python train.py --crop_scale_min=0.5 --activation="leaky_relu" --orthogonalizer="newton_schulz_5"
Rows from block 5, named by matrix and row number. Rows with one number belong to one channel. Each number is 200 + 20 x the weight over its row's rms, rounded and kept within 0 to 999. All counts start at 0. After the name is the row's rms in percent of the matrix's.
# convs0: first 3x3 conv (model.mid.2.convs.0.weight, 128x128x3x3), inputs 56-63, a 3x3 kernel for each
# convs1: second 3x3 conv (model.mid.2.convs.1.weight, 128x128x3x3, transposed), outputs 56-63, a 3x3 kernel for each
convs0.57,091,205,216,204,194,172,234,200,186,210,228,208,188,207,185,189,195,205,215,212,206,167,147,191,170,202,220,172,210,203,183,213,231,221,222,239,195,213,183,198,192,168,193,184,193,197,194,216,186,208,191,209,184,205,199,195,166,207,166,169,188,170,185,172,194,227,212,187,201,198,210,223,198
convs0.58,106,193,214,195,205,206,194,184,224,187,207,191,199,191,188,191,162,172,231,209,245,200,190,184,196,204,208,178,231,180,190,200,175,220,173,184,195,170,237,198,191,230,192,187,214,205,194,181,179,217,184,153,224,249,145,161,215,232,197,216,285,186,196,227,185,211,203,196,164,194,176,166,171
convs0.59,103,167,184,189,186,201,203,199,184,189,186,193,226,202,190,216,197,196,208,197,183,198,212,199,209,236,225,204,164,176,195,197,193,221,181,185,195,183,209,191,224,219,196,194,193,181,169,186,231,208,165,210,197,202,208,184,210,165,183,205,185,212,212,214,184,170,208,200,208,219,214,199,179
convs0.60,107,214,189,183,212,208,209,184,194,209,205,206,210,196,191,202,198,218,233,200,219,202,146,191,201,161,198,180,191,217,168,191,203,199,182,175,217,218,189,216,194,191,210,195,182,189,152,219,201,164,174,243,208,189,203,227,218,201,190,190,173,184,201,168,206,191,187,144,188,199,171,194,171
convs0.61,109,209,181,187,198,206,229,206,185,225,185,179,213,195,170,231,219,209,228,227,195,209,220,224,239,249,237,249,228,220,246,273,224,244,242,215,248,201,196,175,185,167,180,170,195,200,193,176,186,194,164,175,199,188,179,189,195,193,201,207,222,196,210,220,191,178,182,193,197,165,218,184,192
convs0.62,101,202,210,176,208,199,191,188,206,203,218,198,195,201,211,192,204,184,199,196,234,210,196,202,194,208,198,281,214,195,198,219,208,188,185,160,207,189,206,226,205,204,201,159,191,240,200,188,234,209,215,216,177,207,267,202,196,188,182,192,190,205,197,157,192,217,174,270,242,180,198,171,232
convs0.63,102,201,217,226,180,206,208,192,221,182,165,168,187,190,179,218,209,196,213,190,187,204,201,210,210,171,207,190,177,182,204,161,130,249,193,176,220,195,208,178,199,199,200,202,213,200,215,219,208,187,200,214,173,205,214,234,193,147,196,184,156,189,192,160,182,178,200,184,194,216,211,190,195
convs0.64,104,182,192,194,182,205,227,243,219,218,254,232,200,190,198,198,192,189,176,170,188,194,197,229,215,156,175,197,200,192,184,184,203,202,157,200,214,195,174,164,188,194,207,180,161,199,186,201,187,197,207,222,197,177,199,160,189,211,186,201,209,212,220,222,233,254,198,216,171,173,210,219,203
convs0.65,092,237,200,178,227,207,210,178,198,202,210,190,181,241,215,188,210,233,226,178,196,211,202,198,195,168,211,217,204,214,190,180,171,193,201,164,210,170,166,172,205,216,206,194,196,203,205,177,198,214,179,205,170,185,188,243,247,223,206,212,196,199,188,157,221,194,200,199,212,210,219,193,222
convs0.66,092,212,205,195,212,183,182,224,174,193,238,189,208,216,204,209,203,193,177,175,210,189,198,198,207,168,191,250,223,181,173,162,201,167,193,218,160,204,184,230,213,201,205,227,243,217,183,233,197,198,203,159,235,205,120,194,215,216,221,200,210,195,192,187,218,207,187,207,193,216,191,194,236
convs0.67,109,225,200,205,212,173,210,219,202,202,196,208,206,189,193,201,198,209,218,204,217,191,212,224,200,159,225,185,205,185,166,233,195,210,215,208,220,194,186,201,188,174,195,167,169,183,214,209,220,213,182,192,235,191,176,167,155,180,177,165,172,186,177,183,212,201,183,229,211,198,225,175,184
convs0.68,101,181,199,205,179,185,207,187,177,235,200,201,200,178,216,193,178,165,199,198,168,193,191,197,224,186,215,223,211,205,180,201,248,214,206,193,210,209,214,190,213,207,207,198,189,173,157,206,178,181,193,205,157,139,188,175,176,172,181,193,165,202,200,181,139,178,185,190,236,186,214,265,192
convs0.69,086,259,256,194,210,220,207,214,205,174,232,195,192,213,212,170,212,184,158,185,180,192,211,184,187,185,226,178,217,180,205,204,206,201,198,209,187,215,185,200,191,219,206,209,208,204,195,166,205,181,187,188,211,183,192,212,211,220,214,189,178,206,184,177,196,184,159,200,201,200,181,211,179
convs0.70,133,216,193,187,223,187,200,189,199,208,192,182,187,197,192,199,167,197,199,248,194,181,180,178,189,183,181,201,203,190,205,200,180,214,196,191,185,181,206,176,209,220,190,193,221,190,162,195,205,169,202,178,197,269,169,181,207,189,195,218,196,182,217,241,189,200,187,181,183,181,191,214,207
convs0.71,097,206,216,188,198,187,204,197,199,193,212,225,187,203,232,230,214,182,181,215,199,190,191,178,179,213,194,165,169,181,179,201,241,234,193,182,161,203,192,195,184,184,191,211,197,191,197,190,219,179,176,196,194,237,244,190,178,192,209,204,213,176,173,154,205,189,261,193,163,192,203,179,168
convs0.72,114,194,205,184,213,216,192,200,216,188,200,195,197,231,206,165,225,226,185,196,203,197,204,225,193,214,228,186,202,196,199,243,232,189,258,225,186,194,195,223,200,206,213,190,186,198,201,180,156,195,202,229,178,176,188,179,177,204,165,178,183,140,172,204,220,219,211,226,228,215,230,224,218
convs0.73,106,183,185,173,188,196,199,203,197,185,217,185,218,188,197,240,174,191,188,190,177,167,211,191,198,183,231,213,163,224,183,178,207,173,180,200,198,182,180,152,181,181,191,201,210,217,204,203,194,203,206,196,178,200,203,144,201,215,144,208,195,199,223,182,206,229,193,202,189,207,175,188,228
convs0.74,060,243,233,243,234,208,196,232,187,206,271,251,279,232,238,221,247,215,215,175,183,195,209,196,188,202,190,195,200,215,217,196,188,201,203,194,206,177,186,230,197,179,174,202,200,184,191,192,180,211,195,200,180,182,187,201,214,186,194,184,192,185,203,233,195,218,205,185,191,200,186,204,219
convs0.75,060,262,216,208,234,207,208,222,221,206,281,247,239,235,241,208,229,226,190,193,193,186,200,179,197,203,174,197,223,197,206,202,211,212,214,209,195,189,203,194,202,197,185,192,201,170,210,210,214,202,195,216,185,171,190,200,197,186,229,202,205,222,204,213,185,180,210,209,205,210,191,207,186
convs0.76,060,250,232,227,237,200,223,227,220,203,291,288,233,236,238,204,216,221,171,192,204,190,189,208,184,187,196,196,199,203,212,210,211,212,209,217,206,206,205,180,203,205,194,199,213,180,196,210,165,195,187,200,203,197,191,198,181,185,217,195,205,201,208,205,195,176,205,197,216,204,208,204,210
convs0.77,104,152,180,201,183,196,220,197,219,238,172,187,237,161,165,219,156,175,195,216,187,176,224,183,189,218,206,183,225,239,209,224,237,172,228,210,210,201,177,193,219,184,210,221,196,195,179,188,192,232,198,175,235,155,140,212,206,185,206,210,214,203,187,214,216,224,211,199,232,212,214,173,197
convs0.78,103,191,216,198,194,220,179,204,213,200,187,203,226,206,195,190,214,198,203,192,222,167,228,216,150,213,253,244,207,239,198,219,236,149,210,253,184,192,183,192,190,172,211,213,210,231,194,211,204,192,210,198,193,262,273,211,194,191,202,205,174,187,230,196,209,202,191,216,184,168,209,221,190
convs0.79,093,204,222,186,215,192,179,186,171,158,229,157,191,194,164,178,203,173,167,220,192,180,191,214,213,168,181,216,215,229,207,222,240,192,185,224,190,199,205,185,223,200,208,213,215,217,240,188,174,204,159,166,203,190,173,183,163,193,185,196,237,210,179,190,241,244,216,236,212,208,241,212,225
convs0.80,107,207,237,191,197,197,213,193,205,218,208,240,220,187,202,167,194,193,213,203,208,194,195,194,228,180,190,207,207,215,168,216,180,186,238,198,155,209,201,211,217,207,207,192,218,180,176,204,228,196,212,198,194,244,181,204,263,191,186,202,166,182,183,188,182,189,158,180,216,182,202,212,189
convs0.81,066,231,211,263,226,202,216,241,221,205,267,257,293,231,255,217,257,250,181,198,193,189,206,210,182,214,189,182,191,198,214,201,213,214,215,221,222,197,169,191,203,186,186,195,200,189,201,186,210,185,192,220,204,203,220,211,214,201,210,198,212,175,194,206,211,214,184,184,189,195,191,197,186
convs0.82,101,196,195,176,186,195,184,195,174,195,204,189,217,195,201,192,184,210,200,200,154,199,193,183,190,210,165,200,199,217,164,147,185,175,168,167,188,200,175,218,206,196,205,191,190,194,174,181,186,176,151,162,195,220,204,226,192,220,213,221,206,217,207,178,197,200,167,201,220,214,165,195,193
convs0.83,109,174,219,209,192,194,204,202,191,197,208,224,209,193,177,215,177,195,180,182,183,203,191,176,214,195,199,189,174,190,177,176,147,186,176,185,178,183,198,177,172,178,195,202,189,187,204,220,195,206,191,236,196,169,267,237,207,224,216,215,185,229,235,160,219,207,217,221,200,195,177,199,208
convs0.84,067,224,188,214,210,198,226,240,227,244,210,224,231,212,221,268,206,219,264,170,180,180,190,193,189,181,182,193,190,192,212,195,187,199,204,198,208,194,201,207,186,219,229,199,217,187,201,193,196,211,207,207,195,195,207,208,202,197,211,206,209,206,213,202,186,164,186,178,193,186,205,214,189
convs0.85,084,263,220,179,203,205,199,195,203,158,254,200,173,228,188,214,216,178,165,190,202,215,213,186,211,190,193,190,195,201,220,201,186,217,190,206,179,196,212,189,200,217,219,209,216,200,181,179,212,217,189,246,202,198,206,218,173,197,223,190,196,187,192,173,184,177,206,199,223,193,188,184,200
convs0.86,121,215,249,225,215,223,227,215,209,232,188,200,200,204,203,198,191,202,192,209,240,229,215,214,223,206,226,220,219,231,219,228,231,220,235,203,224,199,213,200,201,197,205,194,192,171,219,215,220,228,204,250,207,190,218,193,188,197,155,133,138,153,116,132,208,206,214,198,212,218,212,235,235
convs0.87,103,182,165,176,231,192,222,235,228,235,229,223,224,178,193,191,180,175,197,222,185,176,236,170,219,269,213,242,230,208,195,207,237,231,210,229,244,170,200,195,200,218,195,225,196,190,160,214,217,221,172,203,279,171,149,173,203,184,173,220,200,213,209,207,189,221,204,168,164,182,202,202,206
convs0.88,107,194,196,178,208,209,188,207,183,200,193,207,210,184,210,199,196,208,206,215,243,213,234,255,256,153,206,186,189,226,227,179,178,183,149,179,189,226,234,193,210,230,227,215,223,218,220,200,210,214,185,216,179,162,162,240,207,214,227,207,216,210,197,212,210,178,188,228,190,189,198,197,203
convs0.89,063,265,262,217,234,244,214,210,204,217,265,248,261,233,213,252,221,187,209,177,209,182,185,217,196,181,199,195,204,208,191,205,209,228,204,165,217,211,202,204,196,209,198,183,182,190,210,204,191,229,192,194,203,192,168,201,195,193,200,180,189,203,216,223,187,178,200,182,197,193,212,204,189
convs0.90,105,206,206,176,193,216,181,189,199,195,197,182,181,186,191,198,193,188,201,199,219,211,195,206,191,253,219,177,191,179,174,183,178,159,170,209,200,181,223,224,185,186,206,190,209,211,183,218,223,228,219,182,233,193,201,192,204,197,185,198,198,189,238,236,182,212,211,178,170,159,207,220,200
convs0.91,098,218,208,214,195,202,207,186,183,227,203,212,183,200,201,178,176,221,178,193,173,202,175,224,223,194,185,230,175,185,185,194,153,154,200,164,199,208,216,199,197,217,185,220,202,216,212,181,199,216,187,200,213,201,226,179,181,190,180,190,186,189,178,190,207,183,184,240,213,187,214,218,176
convs0.92,100,183,177,180,191,188,188,166,206,190,182,209,237,163,197,215,191,204,198,222,232,204,168,192,240,173,226,214,214,226,202,210,193,179,182,221,167,178,192,202,197,212,210,181,232,215,226,209,175,156,194,192,183,233,240,218,206,235,220,181,191,214,191,200,188,229,221,178,222,236,208,225,214
convs0.93,124,216,189,211,188,166,186,222,204,200,204,208,196,201,214,193,183,202,227,199,185,179,214,207,180,214,213,180,233,231,219,211,213,193,204,195,194,204,193,209,179,195,200,186,191,193,195,157,177,210,241,206,195,198,197,208,213,201,216,191,208,182,193,222,188,194,204,217,172,197,201,170,188
convs0.94,064,209,217,247,211,196,221,220,211,261,241,248,272,221,200,246,234,222,240,190,201,196,220,214,182,184,184,180,199,199,201,207,211,204,219,212,209,209,197,200,174,198,195,179,183,195,208,183,178,198,195,188,207,195,208,189,207,205,210,203,203,195,190,185,166,189,192,179,197,199,197,197,189
convs0.95,106,199,197,188,191,186,184,160,194,184,195,178,204,186,198,212,188,192,217,210,194,175,196,192,154,189,210,187,222,240,180,255,223,153,220,245,153,182,186,192,208,175,191,180,176,201,219,231,210,228,199,187,184,212,218,198,228,209,174,215,210,170,230,202,207,213,188,189,207,186,233,232,179
convs0.96,064,248,240,210,221,214,208,226,227,224,287,254,197,237,224,208,232,223,226,178,194,188,198,193,217,199,192,202,217,204,205,215,191,224,205,220,188,195,194,184,196,193,196,205,183,193,181,203,196,199,174,201,198,181,184,206,174,191,202,215,208,214,204,195,188,193,199,210,209,204,180,187,201
convs0.97,058,243,230,198,233,218,199,223,207,201,281,264,212,274,220,206,246,212,180,194,184,181,211,214,197,220,222,187,190,196,209,205,209,216,219,220,202,206,200,196,186,193,191,214,230,178,220,192,187,177,197,189,185,196,213,199,209,189,215,201,181,203,214,206,196,198,207,194,216,198,204,185,198
convs0.98,143,197,163,204,199,148,204,183,209,221,209,196,190,195,217,201,220,192,227,192,205,222,194,196,215,208,190,212,247,172,217,251,166,227,249,161,196,184,186,193,184,180,181,206,200,170,195,192,216,173,219,192,161,180,192,202,201,198,206,212,189,201,208,209,206,186,202,208,209,210,204,196,208
convs0.99,107,200,206,203,174,184,203,189,192,196,192,208,203,201,183,204,202,176,185,204,202,209,213,174,197,200,220,204,212,210,219,202,221,217,191,205,200,184,195,218,182,184,217,205,190,211,184,198,203,204,189,233,230,192,244,205,210,171,167,189,154,166,174,170,236,213,195,227,206,206,156,226,216
convs0.100,103,174,183,177,178,195,172,158,178,176,199,204,184,194,196,197,197,208,200,220,212,207,210,208,196,180,208,178,203,170,181,195,160,183,179,196,205,181,211,216,196,206,238,188,178,201,205,199,163,187,210,214,171,143,193,180,256,217,205,226,213,211,220,217,208,181,196,233,199,213,228,193,217
convs0.101,060,256,248,245,231,231,233,223,187,239,262,242,254,230,204,240,203,195,195,188,193,193,186,200,188,191,197,181,200,200,193,185,198,190,194,193,207,221,212,209,202,193,204,177,184,188,191,219,198,196,213,200,173,194,199,196,209,194,192,186,203,208,192,209,190,180,192,200,200,200,211,204,192
convs0.102,129,175,191,177,190,188,177,200,201,176,208,213,216,168,201,203,188,203,224,200,233,214,217,210,153,225,254,228,165,191,196,160,228,200,177,235,227,206,224,216,218,221,198,208,232,237,175,179,197,209,194,166,181,186,246,164,158,168,192,189,214,181,179,195,195,221,216,198,227,186,221,230,183
convs0.103,072,271,233,225,234,204,233,208,204,190,282,238,235,219,219,180,204,189,160,178,174,201,184,214,192,215,199,213,201,199,188,215,194,199,217,201,193,187,171,194,189,196,185,199,206,179,201,221,196,188,196,190,187,205,196,222,204,219,197,216,198,207,195,191,182,212,204,194,194,184,185,193,197
convs1.57,071,204,201,246,205,236,223,221,204,168,184,228,197,188,200,203,221,224,210,173,165,202,169,180,234,182,227,202,149,189,205,198,228,191,206,190,186,196,222,189,213,200,197,213,170,194,210,202,189,225,219,223,249,199,204,226,208,187,180,167,212,169,208,208,204,164,204,192,178,192,205,184,195
convs1.58,115,197,191,204,188,192,205,250,221,225,165,198,205,225,230,213,204,222,210,226,178,233,229,211,235,220,177,214,225,192,188,188,187,187,201,208,182,221,188,198,197,168,177,184,230,204,209,208,226,217,215,208,216,217,205,181,198,198,226,211,215,184,197,249,200,179,193,181,183,178,181,203,185
convs1.59,154,225,197,159,198,227,232,191,219,199,199,188,182,178,195,217,173,185,193,203,213,178,214,179,163,246,226,207,176,184,211,184,227,238,188,215,209,197,203,224,211,213,202,176,192,215,202,177,208,257,194,197,205,207,191,173,195,177,192,176,194,186,190,188,193,200,191,169,194,188,209,197,211
convs1.60,125,195,182,188,188,178,166,229,195,185,212,216,210,188,220,199,220,211,201,229,225,205,214,210,201,201,206,179,217,214,204,208,184,198,194,186,206,184,181,202,188,163,192,190,185,219,184,197,208,155,149,182,145,183,193,210,197,195,222,209,203,201,220,194,207,197,220,232,191,219,229,190,223
convs1.61,107,215,220,222,206,230,225,183,206,207,218,205,161,210,185,193,210,228,217,203,204,163,216,189,161,178,184,177,207,177,187,188,160,190,177,170,196,216,200,212,224,196,190,218,190,166,196,197,191,194,215,220,184,217,205,204,229,206,199,236,206,199,211,183,231,220,208,228,249,207,223,225,216
convs1.62,120,214,193,193,180,192,160,201,210,165,194,187,212,212,165,176,210,202,227,191,181,186,186,216,213,205,224,207,188,180,189,179,220,195,134,168,183,193,170,188,176,199,234,219,183,196,184,196,181,199,218,227,184,180,190,207,208,174,198,223,238,208,203,233,191,227,219,227,204,188,206,200,203
convs1.63,110,195,200,202,191,186,209,218,204,216,194,185,193,221,203,217,194,202,229,196,182,175,195,200,223,206,196,211,154,217,228,159,200,213,210,205,212,224,212,198,194,217,190,181,194,224,182,185,198,187,183,211,154,193,217,184,181,186,174,194,192,213,226,194,195,224,199,189,202,216,199,211,225
convs1.64,108,207,174,159,191,175,166,190,198,171,153,176,206,184,165,212,198,188,167,204,213,186,191,202,174,227,247,188,200,165,187,187,179,179,159,171,185,222,205,204,236,202,207,247,194,231,223,193,166,214,188,187,199,190,221,191,174,202,193,180,198,194,213,225,215,208,172,195,192,210,205,173,201
convs1.65,077,180,205,218,211,204,184,207,165,159,175,199,186,187,203,171,199,199,206,200,193,190,192,182,219,187,187,218,176,207,231,206,176,155,197,211,217,189,199,221,227,198,199,240,216,214,199,214,217,169,192,223,195,182,240,228,184,164,209,161,172,167,182,198,229,202,221,215,174,186,222,216,206
convs1.66,090,223,194,225,236,234,205,221,190,150,210,240,203,206,233,205,191,209,187,209,196,190,179,213,184,175,245,207,151,185,214,184,227,198,217,225,186,197,174,178,224,231,199,236,203,187,186,201,180,220,239,182,222,230,214,210,199,194,168,210,185,180,219,222,183,212,201,161,197,205,207,191,217
convs1.67,112,209,195,199,192,206,186,231,216,182,193,178,193,187,180,173,171,166,169,226,219,194,227,234,204,238,217,201,205,242,224,220,237,198,232,236,182,208,209,191,199,186,180,197,184,181,169,175,201,211,217,215,206,210,222,187,171,151,159,166,150,160,190,171,185,196,202,174,184,185,174,191,191
convs1.68,110,186,205,217,170,181,200,181,217,195,187,184,193,196,172,198,161,142,184,214,214,233,198,238,224,191,208,228,210,170,194,215,150,198,230,184,216,229,201,198,224,179,190,225,179,201,219,205,185,222,217,211,234,214,202,226,202,199,223,207,208,197,197,203,193,166,151,176,162,180,200,182,208
convs1.69,064,198,243,255,186,245,186,194,189,189,202,237,193,213,200,199,231,237,217,167,203,203,131,190,220,210,242,194,192,176,220,216,200,204,205,186,210,214,201,256,228,229,193,237,193,196,198,208,223,209,239,211,218,211,208,199,195,184,172,160,206,180,196,194,205,180,201,193,178,193,191,197,196
convs1.70,088,197,196,215,190,190,172,221,239,214,186,165,218,213,193,245,202,202,203,235,203,239,236,205,225,221,186,214,173,187,199,179,169,218,219,195,206,213,204,215,216,197,210,174,203,212,206,198,228,235,209,224,207,203,203,191,172,206,204,203,219,183,189,229,211,165,171,195,187,163,193,193,187
convs1.71,072,217,215,223,201,207,231,184,180,187,202,205,201,197,194,189,228,242,217,181,205,202,173,177,186,148,149,195,210,196,214,209,187,202,205,217,215,195,214,212,197,213,208,238,212,159,183,179,217,215,232,244,222,224,209,207,176,181,207,168,177,222,178,200,192,176,205,177,199,197,179,216,236
convs1.72,120,205,213,181,187,200,194,184,163,187,230,221,197,199,236,186,195,242,200,213,221,212,206,214,206,185,188,206,181,205,214,185,212,209,221,182,186,210,217,195,189,198,180,186,195,191,203,193,206,174,171,192,183,185,194,220,210,176,195,187,195,194,185,213,197,222,196,197,194,209,214,172,185
convs1.73,132,204,204,186,215,201,215,184,208,229,209,225,217,193,228,205,214,225,200,211,186,196,174,203,209,194,217,198,199,198,180,202,204,186,170,190,218,192,189,173,196,168,222,230,212,231,195,207,191,209,182,188,200,201,208,203,199,210,192,225,213,184,201,222,190,206,172,209,198,212,195,179,169
convs1.74,039,202,246,222,200,224,178,232,185,200,195,205,190,189,185,184,190,203,216,176,201,219,172,220,234,206,215,184,159,178,208,200,205,208,215,201,200,182,200,224,204,218,195,251,188,179,177,182,193,183,194,200,200,204,199,236,196,176,187,189,192,164,186,206,191,171,204,183,176,207,195,210,198
convs1.75,040,189,230,220,185,213,180,233,190,188,187,214,198,175,183,184,177,197,205,147,178,241,148,186,242,194,203,196,135,165,215,189,205,210,209,216,219,174,214,235,200,222,199,232,185,169,154,182,181,175,201,195,208,189,191,225,202,196,206,193,201,166,172,215,192,173,187,192,177,188,198,191,185
convs1.76,043,159,224,207,187,206,174,233,181,186,208,218,185,177,190,200,181,202,204,136,175,232,149,190,233,193,204,186,149,172,220,198,211,215,198,190,209,177,197,232,212,226,194,229,196,184,170,183,199,183,201,214,194,208,214,213,192,206,200,183,220,177,195,215,203,168,205,207,189,200,196,188,195
convs1.77,108,160,188,189,172,233,227,212,237,233,190,207,230,178,200,225,200,208,208,200,202,156,171,219,198,211,215,229,179,198,197,189,208,209,201,190,216,211,239,222,186,209,190,205,217,195,204,203,211,194,179,198,202,238,222,211,223,191,215,182,202,228,199,208,195,199,206,220,201,198,178,163,225
convs1.78,155,197,171,194,202,150,184,236,175,220,187,172,189,198,220,180,183,242,191,179,209,217,196,221,185,209,185,207,204,180,186,173,181,219,223,243,208,199,192,218,191,187,209,180,242,202,143,135,201,213,192,187,228,179,198,188,227,207,202,207,196,204,213,216,193,188,198,200,193,214,223,198,204
convs1.79,103,228,179,191,200,190,189,197,236,160,156,150,182,189,186,184,193,211,181,190,177,214,179,188,194,226,251,211,216,182,173,229,205,165,208,223,206,199,186,185,230,188,191,222,174,210,209,191,205,195,181,222,209,178,199,158,161,187,162,186,195,186,211,195,211,169,186,173,202,190,172,189,229
convs1.80,113,228,198,227,203,220,214,223,186,188,215,205,220,224,218,242,228,185,181,193,197,224,216,185,221,201,190,215,195,203,207,208,216,180,224,196,207,203,213,212,194,212,194,194,191,173,215,249,191,210,258,186,203,261,210,221,214,236,243,175,213,199,204,187,198,233,228,172,202,199,211,214,204
convs1.81,043,184,237,183,206,198,172,215,173,190,190,208,195,186,213,181,210,190,196,132,157,224,147,180,219,223,207,210,164,210,215,203,235,205,217,187,210,173,190,223,207,199,186,210,185,188,161,186,212,187,212,234,215,195,198,223,208,201,211,185,196,187,183,225,215,182,218,220,197,212,192,224,205
convs1.82,110,175,198,204,161,181,208,199,177,232,206,187,202,180,178,189,174,200,192,218,229,188,220,205,169,232,199,181,175,177,182,184,233,219,203,217,191,182,200,224,195,199,221,195,192,212,216,242,210,212,219,208,215,207,207,204,255,204,187,208,177,190,221,205,192,164,187,183,156,200,194,163,165
convs1.83,129,212,245,225,172,223,247,222,198,219,196,199,229,162,182,217,199,170,212,193,202,164,201,215,194,216,215,205,191,204,251,207,182,214,207,218,223,202,202,169,188,211,183,195,240,194,200,232,230,209,187,186,193,202,207,179,164,151,187,200,202,217,219,206,183,200,207,229,184,181,181,153,176
convs1.84,037,184,228,199,207,206,179,230,209,219,183,224,195,157,184,197,177,182,205,142,195,239,164,208,229,216,237,214,177,186,219,208,208,205,217,195,200,159,186,194,221,189,172,218,179,178,188,180,205,189,176,200,196,193,198,246,206,185,210,203,199,172,189,204,185,147,195,185,168,174,196,184,181
convs1.85,061,203,227,264,207,238,236,222,188,179,204,220,217,210,212,223,227,225,199,177,205,231,150,168,219,206,222,211,185,182,218,200,204,210,213,193,197,192,211,236,207,223,200,231,205,184,175,218,197,181,207,197,183,198,190,221,191,184,182,163,181,183,181,221,197,156,183,174,173,167,191,192,199
convs1.86,099,199,210,221,200,181,201,200,188,205,189,183,190,184,181,166,195,190,173,227,205,189,216,216,197,216,213,186,226,204,185,223,218,194,198,206,182,206,204,181,205,200,176,197,174,188,183,181,186,210,210,191,208,184,195,209,187,178,202,198,192,203,195,182,183,162,171,170,149,166,200,171,198
convs1.87,144,184,179,202,179,200,205,190,230,189,218,199,211,230,201,197,210,208,204,181,179,156,195,204,204,214,212,225,206,189,150,196,198,179,190,224,177,202,224,176,214,212,177,204,192,199,215,210,206,234,221,202,195,206,231,241,207,210,233,176,183,205,181,181,189,250,153,178,227,174,159,201,219
convs1.88,128,175,195,199,212,210,225,211,201,215,213,217,226,216,200,222,209,213,231,180,191,227,163,165,180,208,190,228,195,159,212,193,172,214,181,158,220,240,203,206,199,219,204,211,214,187,189,193,178,197,187,212,190,213,205,241,187,204,213,189,225,224,207,233,211,185,201,189,192,207,191,175,180
convs1.89,040,191,221,215,206,217,190,242,195,196,197,215,194,176,171,194,186,190,205,154,185,235,156,185,252,218,214,191,146,172,222,197,212,229,209,203,209,174,208,236,215,209,204,224,167,177,185,185,209,196,178,207,206,187,189,227,207,200,192,197,224,186,188,221,193,173,185,198,188,192,197,185,184
convs1.90,146,194,179,207,194,217,200,176,192,212,170,249,218,168,206,211,191,159,213,191,198,193,198,190,169,200,206,199,160,177,212,216,208,219,212,191,209,211,215,177,192,196,184,176,190,205,244,202,179,210,200,176,210,227,191,210,199,195,186,185,199,190,203,235,197,187,210,227,227,186,198,217,238
convs1.91,087,161,223,245,230,213,207,214,197,182,170,191,232,222,222,195,222,203,206,195,202,195,163,215,238,173,206,252,172,195,227,185,210,187,202,214,211,189,228,215,212,221,193,232,233,197,236,239,197,195,243,190,198,221,194,210,192,208,164,154,238,167,159,197,211,189,183,212,211,182,198,207,212
convs1.92,119,213,225,201,223,240,222,212,236,172,240,248,208,200,192,203,178,187,221,179,149,184,200,173,192,152,221,194,226,204,195,191,195,203,185,231,224,185,169,171,194,207,179,224,231,209,177,189,210,199,188,188,211,193,206,208,182,197,197,188,203,192,225,218,248,216,191,246,204,192,207,185,243
convs1.93,104,218,202,179,194,204,194,147,175,182,199,213,194,226,202,207,203,201,214,188,195,210,226,226,192,205,207,224,237,239,215,224,235,203,208,177,196,206,208,212,174,155,161,218,215,189,211,200,205,205,193,179,246,185,179,188,207,213,212,167,209,220,203,203,200,198,182,228,215,186,192,216,207
convs1.94,038,180,231,203,207,208,187,229,192,195,189,230,199,151,178,198,171,178,204,168,187,219,151,202,243,212,210,210,169,190,221,213,207,194,224,208,204,169,190,204,216,198,194,231,208,203,166,187,202,190,196,201,232,217,200,240,189,197,210,195,217,189,191,212,192,150,192,198,173,194,195,191,191
convs1.95,136,213,188,206,193,205,199,200,222,208,177,193,186,174,219,231,173,212,195,187,199,224,174,195,211,195,195,212,202,216,187,183,209,185,215,214,222,206,184,213,206,215,179,211,224,190,211,192,198,260,208,209,229,178,173,211,179,186,229,176,217,218,193,173,207,199,165,212,217,180,213,189,172
convs1.96,045,188,208,230,195,214,199,234,187,193,194,213,187,180,190,199,183,204,190,160,183,227,156,180,237,201,197,205,161,166,220,186,214,204,196,208,212,180,214,227,202,236,211,224,204,188,179,182,196,195,196,203,214,213,212,211,203,201,208,196,212,182,190,215,204,174,184,204,190,182,199,198,179
convs1.97,046,186,222,215,217,203,163,217,172,195,187,209,173,167,179,199,221,228,212,151,178,229,151,197,243,232,230,186,168,179,220,198,222,208,189,194,199,157,201,224,211,224,201,208,189,196,181,175,192,195,201,183,206,218,203,213,200,197,184,181,219,191,198,197,187,162,181,195,192,187,196,189,195
convs1.98,080,203,193,198,220,180,213,216,189,219,188,208,209,175,199,206,161,178,208,225,201,196,215,197,215,211,182,216,190,199,168,203,194,194,212,183,195,200,211,203,196,198,163,208,223,190,223,210,201,189,188,194,225,210,211,160,169,180,187,183,168,170,182,154,214,209,189,194,210,184,175,178,209
convs1.99,117,218,201,201,177,201,204,162,222,221,202,210,203,214,202,183,233,213,212,196,213,214,229,250,193,197,198,192,214,216,197,178,219,189,188,183,208,201,190,195,147,154,183,192,202,193,204,162,186,192,200,191,200,192,184,174,173,195,179,221,214,188,177,199,174,209,247,196,201,211,203,187,204
convs1.100,118,176,188,207,179,170,174,221,221,194,186,218,208,206,211,205,195,219,222,219,213,215,200,174,215,190,205,204,192,207,207,178,188,202,174,214,240,203,232,206,208,209,190,191,194,223,212,210,198,245,207,195,205,205,214,229,203,184,209,215,224,186,201,214,169,213,181,180,195,187,215,195,190
convs1.101,041,194,227,196,212,200,159,220,192,213,194,207,192,174,179,184,202,202,199,141,186,237,153,220,266,214,208,187,172,180,214,220,221,229,189,198,214,175,200,218,220,218,187,197,182,187,186,189,203,189,203,205,193,211,212,225,201,197,191,184,219,192,192,201,203,158,188,197,189,193,192,199,206
convs1.102,082,165,169,191,180,194,206,206,201,189,221,245,243,200,229,257,201,228,233,211,181,217,219,190,197,204,209,200,195,188,196,197,193,183,204,189,196,214,235,224,232,229,235,206,218,217,208,192,205,199,217,201,198,197,230,212,208,215,206,189,211,201,194,215,201,189,189,183,172,184,169,205,179
convs1.103,047,191,236,233,195,219,189,242,174,177,200,214,191,200,192,196,189,200,195,157,165,219,160,189,237,193,221,206,162,163,228,194,200,203,229,211,207,185,205,223,210,225,202,233,215,185,186,197,201,190,187,212,212,200,194,215,200,175,207,191,198,179,199,240,199,180,189,189,188,190,203,209,194